config.toml
encoder_arch = "resnet_bottleneck"
model = "model that answers yes/no questions on an image's attributes"
train_examples = 50862
encoder_drop_path = 0.1
encoder_avg_pool_shortcut = false
fusion_encoder_width = 192
fusion_encoder_norm = "layernorm"
fusion_encoder_activation = "silu"
fusion_encoder_head_dim = 32
fusion_encoder_fused_qkv = false
fusion_encoder_parallel_block = false
residual_init = "none"
orthogonalizer = "newton_schulz_5"
batch_size = 128
lr_schedule = "cosine"
Rows from block 12 of the image encoder of a small model that answers yes/no questions on an image's attributes, named by matrix and row number. Rows with one number belong to one channel. Each number is 50 + 15 x the weight over its row's rms, rounded and kept within 0 to 99. All counts start at 0.
After each channel's rows are labels from the 100 images, of 14976, where the channel reaches its highest value: "place" is the part of the image that holds the peak. Only what is clearly more common there than usual is listed. The data: photos with spoken descriptions (Open Images, Localized Narratives). In brackets: how many of the 100.
# convs1: 3x3 conv (encoder.blocks.12.convs.1.weight, 192x192x3x3, each kernel summed), inputs 0-63
# convs2: expand pointwise conv (encoder.blocks.12.convs.2.weight, 784x192x1x1, transposed), outputs 0-71

convs1.127:54 34 69 66 84 45 69 52 72 71 57 49 68 93 50 20 47 56 49 61 66 51 39 93 76 73 51 67 50 68 65 79 61 55 54 70 61 47 59 40 64 59 67 58 46 46 61 44 70 41 53 39 66 33 45 71 45 53 66 61 46 49 51 35
convs2.127:59 60 49 43 42 33 65 78 68 59 40 44 69 79 37 39 56 79 33 73 91 71 28 45 57 85 64 46 65 39 69 64 71 61 41 59 28 62 57 15 08 38 55 41 46 48 52 48 88 34 47 36 53 45 75 53 69 16 52 46 39 51 66 59 45 78 60 60 66 54 39 58
place: top right (89)

convs1.121:69 55 44 68 78 58 47 75 69 74 44 84 43 36 47 71 57 52 46 64 57 49 56 54 63 90 54 56 69 65 62 44 46 76 51 70 45 68 77 55 62 67 61 55 66 37 33 54 34 59 48 51 66 50 69 49 69 43 78 60 49 56 79 59
convs2.121:35 61 79 68 48 59 38 54 53 65 65 47 42 59 49 65 50 46 48 85 35 35 44 67 75 71 41 46 40 69 21 51 57 38 64 45 85 50 49 73 43 68 47 64 65 55 55 47 63 56 65 48 41 66 54 63 50 68 42 35 36 74 26 08 60 67 35 46 84 52 60 34
place: top right (88)

convs1.190:44 49 72 59 41 43 55 42 66 66 32 43 45 35 78 51 41 54 52 58 44 46 53 51 21 34 68 59 55 52 24 38 49 17 39 53 47 47 50 61 46 53 46 40 17 33 67 24 31 59 34 31 41 36 11 40 18 55 32 28 48 43 33 30
convs2.190:28 43 36 40 58 46 69 49 26 56 49 40 40 71 37 61 47 56 73 43 41 43 36 57 67 67 59 34 52 41 61 53 73 34 51 45 26 22 23 44 21 42 85 39 43 51 54 64 62 62 46 80 51 49 68 47 36 47 62 24 36 29 54 56 53 43 61 61 75 38 70 50
place: middle right (55)

convs1.46:52 49 41 65 65 62 45 61 43 66 46 37 50 54 41 36 52 38 44 41 22 79 55 66 57 27 72 58 41 57 53 70 71 60 91 50 48 57 57 62 56 76 54 47 56 38 46 39 28 48 35 55 65 39 53 61 52 43 40 59 50 34 52 42
convs2.46:46 55 55 19 64 55 32 52 62 42 46 57 44 71 71 62 63 61 31 66 78 46 37 47 48 40 61 58 57 44 63 59 62 84 65 53 33 33 51 35 40 57 62 81 45 30 58 75 50 67 82 43 64 59 34 41 57 63 79 64 45 37 43 46 57 55 36 48 41 61 34 35
place: top right (86)

convs1.116:37 30 55 49 46 63 43 31 39 58 64 54 62 50 26 69 46 57 29 54 38 27 89 30 77 45 37 46 38 27 26 71 73 60 46 55 60 62 35 58 51 24 34 68 43 48 45 48 33 47 42 44 43 54 48 16 42 61 35 33 45 46 52 49
convs2.116:32 58 25 36 51 44 75 59 60 49 66 46 62 41 60 42 38 51 65 52 51 48 45 49 59 37 51 42 93 22 55 65 41 82 28 39 50 39 57 51 52 53 73 54 38 57 68 56 47 33 44 55 76 69 56 65 62 57 60 64 40 59 19 62 32 55 54 70 48 40 16 47
place: middle right (29)

convs1.55:46 37 67 65 47 43 79 31 65 67 58 63 41 81 67 54 62 80 56 78 22 45 58 39 51 48 28 41 23 45 41 81 17 54 74 60 58 39 77 45 35 58 64 82 39 17 60 61 76 82 30 45 47 54 66 40 33 62 51 76 47 63 50 59
convs2.55:53 45 41 79 49 43 44 44 43 95 55 37 51 54 53 43 21 64 49 31 49 56 61 66 35 26 52 64 49 51 65 48 69 55 21 28 11 32 46 34 35 51 81 34 65 31 43 39 59 52 26 49 52 49 66 45 38 28 47 56 48 42 12 53 31 64 45 56 79 68 52 34
place: top right (88)

convs1.129:30 34 55 27 29 23 75 42 28 40 15 54 70 39 23 36 43 54 36 34 44 26 47 65 57 43 65 60 51 46 28 45 62 53 53 56 32 23 34 64 54 49 73 49 37 39 70 58 54 48 33 32 49 61 51 61 59 34 48 44 34 28 65 27
convs2.129:49 65 49 60 64 37 43 75 29 62 51 57 47 66 43 16 62 47 47 37 64 50 57 63 63 38 57 64 53 60 15 32 61 43 39 26 35 65 32 43 31 72 54 68 69 55 80 59 62 43 35 30 54 78 55 50 06 35 47 84 70 55 53 60 62 27 27 39 34 60 62 49
place: centre (36); top right (35)

convs1.175:55 34 51 46 63 41 52 32 40 56 34 20 57 39 48 44 38 58 33 25 62 40 26 43 36 23 42 47 54 41 46 36 56 23 71 44 52 45 56 51 42 55 54 39 56 22 43 59 51 32 58 39 67 58 30 59 18 19 47 50 55 50 41 43
convs2.175:63 30 46 71 34 32 62 74 59 45 64 62 60 58 45 63 47 53 69 49 63 43 44 38 32 65 55 75 62 50 29 35 39 77 61 42 56 46 39 53 45 34 35 41 46 47 54 38 48 49 79 37 38 58 79 44 33 45 30 41 65 40 44 76 42 36 33 35 47 36 46 56
place: centre (34); middle left (27)

convs1.13:48 48 50 32 40 67 07 15 61 51 45 64 44 37 36 38 51 42 46 31 79 32 39 55 48 60 46 28 57 60 32 60 61 60 67 53 51 57 39 39 44 32 46 42 34 30 36 50 79 29 36 47 39 36 43 34 53 20 40 52 48 48 37 32
convs2.13:70 51 38 59 70 20 62 62 39 66 40 55 48 31 67 34 54 50 47 80 87 53 38 46 54 45 77 56 42 57 48 83 37 30 33 60 48 49 40 53 50 58 49 42 45 57 48 66 45 80 28 43 31 49 48 47 56 24 66 65 61 59 50 63 78 67 30 66 52 30 47 36
place: top centre (61); top right (39)

convs1.145:41 48 49 49 38 53 59 46 52 52 40 56 54 29 46 49 71 45 55 34 83 41 36 46 50 13 47 33 63 56 62 47 40 18 41 29 29 49 77 55 66 54 35 52 65 60 24 12 44 39 43 31 45 48 38 43 49 38 33 49 56 44 49 53
convs2.145:35 49 35 35 56 43 38 21 60 50 73 63 54 73 67 29 50 58 54 37 53 42 08 37 28 34 20 26 54 34 74 67 48 37 36 31 54 41 57 37 44 64 66 52 27 46 43 34 51 46 68 47 39 44 48 52 58 46 65 39 39 46 41 65 47 69 54 33 58 75 33 32
place: centre (29)

convs1.38:45 51 32 59 34 45 75 68 66 70 63 38 53 51 34 63 47 63 51 58 52 41 29 29 44 46 61 57 57 53 30 34 64 50 62 57 54 71 34 43 34 61 35 62 81 55 47 29 56 71 68 58 84 76 91 63 62 75 44 80 43 56 94 78
convs2.38:42 56 72 56 72 44 61 48 71 35 68 47 39 30 71 63 63 84 34 87 46 67 46 39 48 79 84 41 39 45 48 46 26 66 46 47 51 42 19 60 63 55 29 59 41 35 64 54 52 75 45 45 44 43 55 53 59 33 43 51 82 56 58 49 42 59 72 72 74 38 54 86
place: top right (98)

convs1.133:51 55 36 65 61 53 62 62 51 49 32 56 51 59 46 62 40 34 32 41 25 34 56 46 45 44 53 63 40 48 59 51 53 57 26 34 59 38 23 55 58 44 62 67 77 71 24 24 53 65 68 68 63 65 25 64 49 78 77 51 80 60 44 50
convs2.133:40 44 44 65 85 24 67 50 54 46 29 36 37 33 87 43 58 54 51 59 57 35 39 38 60 76 43 38 49 50 35 56 65 54 50 66 28 40 51 70 67 53 66 55 39 67 56 36 43 62 47 54 50 67 24 51 47 17 46 23 73 49 43 39 40 49 45 56 62 37 39 70
place: top right (74)

convs1.41:62 44 14 68 80 54 49 21 54 52 45 50 65 47 35 59 74 52 37 42 65 15 52 50 81 40 26 38 54 66 61 72 71 49 43 83 51 53 52 52 55 41 49 32 60 59 44 26 58 21 38 33 36 33 44 55 31 47 39 66 77 64 71 62
convs2.41:47 55 40 58 34 30 41 52 49 70 39 54 69 54 38 42 41 41 56 49 61 38 53 80 43 21 55 61 60 38 64 57 58 68 66 63 45 62 27 39 73 50 66 46 55 46 56 55 45 47 25 51 53 76 61 57 56 46 53 62 49 70 73 27 52 53 66 53 88 54 59 54
place: top right (77)

convs1.79:69 51 38 76 51 69 71 55 29 74 62 65 54 65 54 27 46 43 21 59 57 55 47 23 60 37 46 47 49 48 35 47 49 49 46 89 37 33 52 66 54 37 08 75 50 43 38 41 61 68 32 24 41 52 37 44 35 62 34 46 48 43 39 32
convs2.79:24 57 38 40 51 57 58 75 34 40 52 41 40 48 94 48 47 44 37 46 29 43 28 42 61 11 36 29 38 20 53 52 45 54 51 54 42 19 37 65 50 58 39 34 77 74 57 04 48 66 50 39 34 66 39 41 41 77 46 27 65 44 41 43 59 56 71 31 44 55 71 73
place: centre (38)

convs1.91:48 53 36 33 36 37 70 46 29 61 46 62 72 74 28 68 27 44 51 50 51 62 52 34 46 62 59 31 42 39 62 52 44 71 29 45 52 62 50 47 52 55 31 74 33 40 52 61 74 71 56 40 33 54 41 56 43 57 37 55 60 28 55 62
convs2.91:39 54 26 46 52 58 30 63 85 58 63 55 59 66 58 34 30 55 67 68 23 31 18 48 39 51 78 28 63 68 53 51 60 41 43 61 60 33 80 68 44 84 66 65 20 10 36 66 27 47 45 33 38 54 50 36 67 61 70 32 48 49 43 56 52 52 35 39 82 51 71 37
place: middle right (58); top right (39)

convs1.9:36 44 63 56 83 66 40 61 56 76 42 67 01 44 47 43 34 52 60 36 44 47 42 50 31 49 50 50 62 53 32 27 73 61 59 52 37 55 60 45 59 36 32 59 52 46 40 49 41 57 56 34 31 59 23 44 46 59 54 44 55 53 76 36
convs2.9:48 38 55 67 41 23 55 78 82 52 54 37 44 32 52 72 62 46 26 61 66 31 56 43 69 49 58 70 67 43 22 52 59 73 34 51 72 66 48 38 34 45 33 68 66 53 52 78 58 64 86 47 30 58 61 77 37 67 56 16 38 31 61 46 68 43 53 59 33 30 51 87
place: top centre (36); centre (28)

convs1.131:69 41 44 56 82 31 52 45 35 45 73 64 62 26 53 51 38 52 52 48 44 62 34 74 90 53 50 50 55 83 60 51 50 67 60 64 45 48 58 55 44 62 47 52 86 52 61 59 59 62 66 65 43 41 84 51 71 72 43 76 46 68 64 35
convs2.131:66 49 49 64 55 27 59 46 69 44 49 67 63 44 66 42 56 43 71 51 38 60 62 57 73 30 48 46 70 46 66 38 24 68 55 44 66 52 88 66 36 45 26 40 57 40 28 54 45 65 66 60 59 38 55 40 49 41 76 58 46 47 48 59 33 46 44 39 48 52 44 33
place: top right (88)

convs1.74:36 23 41 52 52 75 43 33 53 35 75 34 60 82 42 62 53 48 50 65 39 47 58 68 64 43 36 12 58 35 62 59 55 71 42 54 58 85 58 60 27 42 46 35 22 69 62 68 31 66 47 59 59 34 57 42 57 58 52 42 95 37 47 45
convs2.74:72 43 66 68 31 51 34 79 53 61 49 56 26 54 34 58 37 49 55 83 63 44 46 57 41 58 12 65 62 69 56 66 63 49 30 50 44 39 26 60 34 53 57 46 46 50 61 77 41 37 60 37 42 75 55 59 47 45 48 27 48 48 64 59 61 46 52 79 55 27 61 31
place: middle right (51)

convs1.37:61 46 62 82 62 55 62 55 46 37 79 31 63 35 21 75 37 31 43 34 95 40 71 48 80 36 51 48 58 35 45 54 69 40 39 50 40 72 69 57 35 44 14 43 71 65 50 32 34 24 65 64 53 38 58 51 51 64 46 44 76 65 54 56
convs2.37:44 51 76 08 52 39 45 40 51 71 59 55 60 50 62 56 53 37 63 60 42 29 51 57 39 37 43 35 58 50 57 60 51 53 49 76 73 55 71 39 53 40 62 45 29 59 38 64 52 61 78 45 30 66 55 64 69 59 63 49 48 58 69 79 45 58 51 51 41 38 57 61
place: top centre (33); top left (28)

convs1.109:25 51 48 24 45 45 27 52 18 44 25 47 63 46 03 58 41 68 32 63 44 62 51 46 41 34 45 63 40 41 48 41 29 44 43 09 54 58 30 44 60 31 59 62 59 35 24 41 39 48 51 46 62 51 44 60 53 68 54 18 14 49 31 54
convs2.109:18 72 45 65 39 63 66 64 38 66 29 26 77 71 51 42 52 54 46 58 40 29 71 56 53 58 48 29 52 43 54 62 49 40 41 40 40 44 41 18 58 27 24 48 66 65 49 46 63 49 40 48 51 41 66 49 75 46 62 41 43 50 56 26 51 35 50 01 57 30 74 55
place: top centre (59); top right (40)

convs1.138:58 25 46 34 47 36 15 29 54 54 46 69 65 83 38 45 50 77 36 37 40 49 54 34 56 36 47 46 51 43 45 77 56 44 31 69 25 39 63 48 50 44 54 55 22 57 40 40 23 69 49 29 44 71 29 58 57 38 50 43 37 41 60 58
convs2.138:53 75 51 40 48 29 17 78 46 57 36 44 45 56 76 54 60 74 62 69 41 46 45 49 32 59 57 18 58 44 57 82 48 42 23 54 70 42 61 76 48 60 40 19 57 28 63 42 66 46 39 67 33 43 00 64 62 64 35 80 50 70 56 66 54 43 43 38 59 57 55 38
place: centre (29)

convs1.126:50 42 27 54 20 39 34 15 61 33 55 35 76 72 63 41 54 61 24 61 50 36 71 24 67 54 44 51 55 54 52 51 78 16 53 44 48 72 46 42 66 22 46 35 45 61 35 25 40 59 45 67 51 32 42 54 63 43 49 63 47 38 39 42
convs2.126:47 45 60 57 56 38 70 60 63 54 52 36 46 85 78 48 72 06 48 69 82 49 56 58 56 50 48 44 38 50 43 41 47 49 63 65 60 58 44 53 45 53 64 70 55 50 55 56 53 33 60 60 57 54 35 47 53 38 72 23 67 60 56 67 50 29 29 56 32 47 50 47
place: top centre (44)

convs1.157:68 44 46 62 58 51 60 68 52 50 61 48 76 51 59 31 44 62 44 71 44 54 51 65 53 74 37 70 56 33 93 55 79 72 58 45 72 57 56 41 57 53 39 47 75 62 63 49 64 48 63 57 57 55 91 46 90 78 80 78 62 43 56 66
convs2.157:67 46 37 62 81 47 62 52 32 68 75 65 54 77 67 53 37 73 32 39 58 40 39 40 65 52 71 70 35 36 40 62 65 51 54 59 48 46 24 57 44 71 50 50 95 35 35 53 20 63 43 68 57 80 74 49 60 29 84 38 36 67 65 35 66 93 47 60 34 67 63 51
place: top right (82)

convs1.1:37 27 60 39 50 63 63 33 34 45 55 48 42 56 21 27 37 42 54 46 54 55 42 42 43 25 35 31 54 50 41 72 44 30 41 57 76 48 63 42 53 41 24 62 41 70 30 47 58 43 59 39 41 66 20 58 41 44 43 31 39 16 51 53
convs2.1:33 37 32 47 58 71 55 93 37 45 53 72 65 31 42 30 22 68 41 75 72 57 49 62 45 69 69 68 52 70 65 49 80 61 40 47 39 49 51 53 48 53 59 45 74 44 56 41 60 52 37 60 36 58 71 74 76 39 23 39 29 50 31 31 42 62 79 58 65 47 80 48
place: centre (35)

convs1.158:39 42 64 49 38 36 49 42 71 75 16 47 66 50 75 50 36 51 55 47 44 42 59 26 54 68 41 37 60 68 44 40 16 42 67 99 38 32 50 53 65 51 53 61 40 40 50 48 59 47 40 43 51 70 42 36 29 08 47 66 33 38 70 26
convs2.158:31 72 48 55 42 44 49 42 95 47 45 69 58 64 34 65 39 57 34 36 53 45 28 73 42 68 61 61 42 51 17 45 41 59 72 57 49 59 37 37 58 41 51 54 49 52 43 63 52 50 48 54 34 52 31 36 53 82 51 63 49 70 42 48 31 43 65 46 43 27 58 67
place: top right (64); middle right (33)

convs1.117:62 36 62 56 76 37 24 34 28 53 47 52 39 58 54 63 41 19 42 48 81 34 53 52 61 41 58 26 46 64 44 66 69 81 43 89 57 54 46 39 50 28 24 51 41 60 29 61 63 62 46 43 48 36 61 48 42 56 48 57 30 71 49 37
convs2.117:54 48 52 54 61 49 39 48 47 51 77 49 45 51 48 55 70 42 61 67 75 47 50 56 59 77 54 66 36 28 53 48 32 80 37 62 67 34 78 65 53 18 49 65 40 36 55 47 35 65 53 29 83 52 53 58 21 45 61 43 70 46 57 60 67 72 14 68 32 29 43 54
place: bottom centre (28)

convs1.173:68 55 39 47 65 56 56 53 48 67 46 31 64 40 19 42 53 47 39 59 16 40 62 11 66 70 53 55 72 52 50 56 69 50 46 45 34 85 42 74 53 59 49 48 42 65 54 30 60 43 41 26 70 37 44 29 64 52 68 63 62 70 67 81
convs2.173:33 75 59 39 26 68 32 35 77 57 50 63 54 41 45 53 57 50 63 57 52 49 58 46 57 46 42 56 31 66 45 45 20 51 54 65 61 38 50 35 68 42 60 94 62 71 60 55 30 36 58 77 61 47 26 33 38 52 65 43 44 61 38 40 53 48 47 85 61 47 68 70
place: top right (77)

convs1.52:61 37 64 45 49 53 41 39 46 50 29 50 20 31 46 53 65 47 41 58 48 32 72 39 33 55 33 43 58 70 46 14 46 41 57 78 32 60 77 56 64 30 38 79 38 46 23 53 39 37 49 49 43 37 52 45 29 52 61 52 34 58 60 38
convs2.52:11 39 49 54 42 58 35 40 36 41 49 41 40 71 61 76 90 62 35 61 46 26 32 63 67 19 58 47 61 31 83 23 60 53 31 56 42 50 23 55 85 33 38 65 70 57 32 49 40 67 55 64 37 52 24 73 51 47 86 54 76 49 45 58 60 30 32 36 29 49 37 59
place: bottom centre (30)

convs1.53:85 28 45 44 74 51 44 51 52 38 40 37 76 37 44 54 48 42 33 57 53 61 43 90 58 79 48 64 74 45 34 57 38 60 55 67 33 56 48 69 66 58 53 62 44 59 38 63 37 64 60 41 57 35 40 50 29 56 44 77 57 50 90 71
convs2.53:47 54 38 48 36 14 49 52 34 31 60 65 35 31 45 49 23 74 52 39 45 52 38 39 55 88 41 51 41 57 45 64 68 42 48 38 45 74 55 47 44 47 31 58 52 29 28 46 68 47 48 41 36 67 30 46 30 81 29 54 36 47 36 22 30 65 57 81 39 48 51 24
place: top right (67)

convs1.59:28 39 41 60 60 53 56 56 54 47 33 50 81 28 29 53 56 61 40 80 43 28 46 65 54 63 46 55 55 53 39 49 54 89 56 54 19 65 36 61 42 75 44 72 60 50 37 52 77 67 78 49 53 53 54 54 62 30 50 63 58 90 66 61
convs2.59:59 12 70 33 50 42 65 49 30 53 78 50 48 75 67 56 58 45 47 59 53 50 55 33 26 61 52 44 66 41 54 79 43 59 54 25 86 43 29 35 88 42 60 63 35 43 43 61 51 47 60 87 48 47 41 38 45 57 73 55 38 38 49 55 38 61 27 49 72 26 42 57
place: top right (85)

convs1.98:55 61 25 73 36 41 48 72 41 68 42 49 40 85 66 20 39 48 59 72 46 34 25 46 60 59 52 59 21 26 38 31 65 55 72 67 43 38 54 57 55 42 07 42 57 17 42 46 59 33 47 60 37 48 56 54 55 28 62 59 43 52 52 48
convs2.98:46 45 40 48 55 35 65 50 44 57 57 21 70 39 38 40 69 67 58 54 53 51 42 53 39 61 40 57 55 43 29 45 45 61 58 91 57 46 56 54 87 31 43 50 44 89 57 78 23 46 20 38 94 52 35 32 30 62 52 39 12 42 38 66 32 48 51 48 73 29 36 54
place: top right (76)

convs1.162:50 60 66 23 87 27 33 51 37 73 68 54 39 43 35 67 34 49 30 53 58 64 57 25 39 10 64 32 77 42 41 62 67 54 44 79 59 51 21 44 43 49 44 72 37 59 30 32 29 60 47 50 58 45 35 38 36 47 43 46 66 43 63 31
convs2.162:67 49 35 48 44 18 56 71 54 33 60 51 75 34 99 71 68 63 55 46 25 54 57 58 80 42 49 62 43 41 37 35 27 61 56 39 59 63 45 38 82 28 65 43 55 55 30 26 59 64 42 52 63 45 69 57 51 56 37 35 52 63 45 24 49 56 55 52 74 33 21 73
place: centre (37)

convs1.134:49 55 39 25 28 40 29 53 64 48 62 32 18 50 49 49 60 38 35 44 42 72 60 42 87 58 26 46 30 49 52 42 26 37 43 36 45 51 45 52 57 43 26 37 36 48 68 29 53 50 62 44 31 47 49 51 24 52 51 32 49 56 42 37
convs2.134:37 41 58 40 41 62 30 43 58 46 43 72 54 58 73 57 40 32 47 28 39 47 25 59 48 58 45 59 57 62 47 57 60 59 31 44 56 80 51 60 63 34 56 37 86 45 73 67 40 57 42 71 15 52 40 41 38 46 55 47 35 43 42 52 55 68 12 69 56 47 41 72
place: centre (41); top centre (27)

convs1.178:55 45 39 46 54 27 32 37 34 48 22 51 60 43 62 50 45 29 48 44 38 31 46 16 33 37 36 49 72 49 62 37 55 46 36 49 46 27 50 29 36 53 48 48 14 37 35 57 14 42 48 63 46 35 41 49 37 51 50 47 51 51 33 23
convs2.178:45 56 50 49 61 46 71 41 34 40 57 52 77 56 72 47 65 60 45 73 34 61 61 49 47 61 27 64 53 30 63 55 35 39 43 28 38 54 71 31 62 92 51 48 31 22 62 33 54 50 27 47 57 44 44 37 60 48 60 58 46 54 69 30 49 64 48 78 59 53 52 47
place: centre (69)

convs1.6:34 40 47 47 73 57 36 40 26 15 31 72 60 67 48 35 29 50 43 46 50 62 59 32 70 63 31 54 45 51 27 44 82 51 43 67 39 49 48 49 64 44 39 40 20 49 23 31 39 66 52 20 50 40 59 70 52 50 43 51 46 35 50 51
convs2.6:52 07 52 53 67 49 41 71 58 37 48 53 46 54 73 64 32 33 58 64 56 57 65 62 42 64 67 35 62 45 63 71 31 63 39 40 46 70 35 75 47 75 53 66 66 57 55 63 60 57 45 55 51 56 42 45 55 35 60 80 61 58 44 66 81 59 54 66 52 53 22 32
place: middle right (30); top centre (27)

convs1.23:33 64 48 28 43 59 26 31 45 40 43 50 51 24 37 27 56 32 59 69 65 62 32 39 53 55 59 65 56 67 66 57 52 43 60 39 58 57 47 23 60 60 55 71 55 54 29 34 31 71 64 65 53 39 53 41 49 68 36 70 50 79 64 41
convs2.23:38 39 61 38 42 56 60 23 66 45 37 71 56 65 61 35 79 41 55 67 75 71 34 53 52 51 44 47 76 60 45 21 50 72 44 60 54 56 65 80 56 40 71 79 47 50 77 73 57 55 52 63 36 59 43 50 25 58 35 48 69 28 55 41 39 29 41 47 65 45 38 47
place: centre (37); middle right (33)

convs1.189:64 65 45 63 57 47 27 51 48 51 35 35 48 32 37 58 55 60 43 54 54 67 62 70 63 78 51 56 53 49 91 43 52 40 52 54 46 57 57 46 59 37 39 34 42 47 48 39 53 40 59 59 42 62 53 40 80 60 52 40 55 54 47 42
convs2.189:41 60 62 41 40 55 45 36 50 27 49 31 50 51 68 33 38 59 45 74 43 55 51 54 53 58 79 51 73 49 52 52 56 49 50 85 55 53 27 48 47 55 51 48 89 43 82 52 61 47 54 63 57 35 49 67 37 36 50 25 65 69 66 48 57 56 54 86 62 60 76 43
place: top right (85)

convs1.42:46 75 71 45 31 66 81 44 49 65 28 39 94 56 42 58 47 65 48 28 38 61 49 54 94 70 47 55 22 67 39 51 62 42 37 33 37 61 55 48 60 51 44 42 40 26 49 42 38 27 50 37 53 18 58 36 68 58 59 33 49 73 24 55
convs2.42:43 39 58 56 48 54 44 42 45 84 42 46 38 49 17 42 28 52 44 27 44 48 49 47 35 68 44 57 37 44 48 46 30 53 49 29 69 36 77 46 34 53 43 59 64 51 60 58 40 15 47 60 08 57 42 50 22 20 38 63 54 37 46 52 43 51 47 38 28 45 78 53
place: top right (87)