Weights of a small model that answers yes/no questions on an image's attributes: 48-pixel images, encoder norm batchnorm.
Rows from block 7 of the image encoder of a small model that answers yes/no questions on an image's attributes, named by matrix and row number. Rows with one number belong to one channel. Each number is 128 + 32 x the weight over its row's rms, rounded and kept within 0 to 255. All counts start at 0. Numbers have three digits each.
After each channel's rows are labels from the 100 images, of 14976, where the channel reaches its highest value: "colour at peak" is the nearest of a few named colours to the mean colour under the peak. Only what is clearly more common there than usual is listed. The data: photos with spoken descriptions (Open Images, Localized Narratives).
# convs1: 3x3 conv (encoder.blocks.7.convs.1.weight, 112x112x3x3, each kernel summed), inputs 56-111
# convs2: expand pointwise conv (encoder.blocks.7.convs.2.weight, 448x112x1x1, transposed), outputs 56-111

convs1.90:143141112176188112130126140165092207184114080127158106142164116113124128149139158135158163135160116192172157100069141145160179156173124108119128137163116112136142160089
convs2.90:135140174132143173181153127088088131167123151166121132143165133129095118110095092060119130125104142104123110148188117153144168088166125196133155103147109099148080174109
colour at peak: orange

convs1.108:162131208085136162150181135121163147110145104107119104112127197082173144112091144129106156119137088125153111159047130128099111109079145104142151101085147087104077140086
convs2.108:034121160180137117127124152178126102138124157129184092123088097143110142073115148145122125159107108116140112117096104093128104133090147188102124177150106112148137135103
colour at peak: white

convs1.25:196136157165103168124150139134163102148091129155196144133128122150108107146183153129144143141134139120135123132127153147148170190131158146107151133101140102152172117111
convs2.25:137112171141160173133148110114109112151139181122122118137150088137097094134127150158071120122139098137138146183109170110109088144110147148112168113229153149109146121182
colour at peak: orange; yellow

convs1.70:124165091151064156120101044166162177124135110109141155156131105094154117115127162149111112066095106144077143176132111131216140096131075087075129126127142118165134074113
convs2.70:129191069180142131133120112147153199145088126133103135194117204121111231106148166161129119152125164144172093062124097122153142140096112103152151098120096084082125122141
colour at peak: pink

convs1.77:089086116105057094152121157141098150089116150092087139100118125066127106144124186135122132166116125127143109097098078119109102126115192084062070107111117138087110074124
convs2.77:097093219082138171130123139105111133091097104143117125186054137134047131092072093158148162118122095123124170157125168132186146135133183161127094104167113204159117158125
colour at peak: white

convs1.9:116147111145153151181135153106175122157147129106148225137107169109069147134118114190116124078152144065158134096115116126161103175186104153144135175121096183141132184118
convs2.9:082089110158075143133171068166141125155116095123078113081092129135100136112104179153128151120102153157147069132116107142120074087121114112130179122146140068156123124161
colour at peak: orange

convs1.57:111147150119138130102188093109130133073090064181136144204106134152078139134158153122147159068085096106142146141056127159033165178123188147116102129105098119138121168157
convs2.57:048142086087115141140131055138075112076139104123131064116106149055128143118163165156052108094112098151151036136102076106102091149091115147141128167130165098169153119109
colour at peak: orange

convs1.2:148117153136138129145112064146127120139144128214099121120152095104106130143145107122073103177074163126143150084196079100194072137140153131129098129150153112051086058086
convs2.2:143132130073120120083136123040156141106109116202128193121112149050115111119129116137117120184178108152144136138082124151154121172106145161101119106113125142101128085102
colour at peak: black

convs1.51:160160081185146156131138153122118184122176112129192080133071122184155147149138134196168210112175104120131107158082154124101099127128113161117085164110119124130111191131
convs2.51:113134128137102174078117177136165098153097142192095132149165158153110149107118171181157119168048125210130114146110144092092102152137124117150170145143130123068132185131
colour at peak: orange

convs1.10:092122082111142147149088163108150113123140159108064155116125123124072089075157107154056103135105096197104156115103116125087114119164139113154141120132134116133053109131
convs2.10:109124150127123071122120131101130115125133147102186110146148128163144130091112098113143078105099072171104117112155105112158170138179110077158217138087174105088131194102
colour at peak: black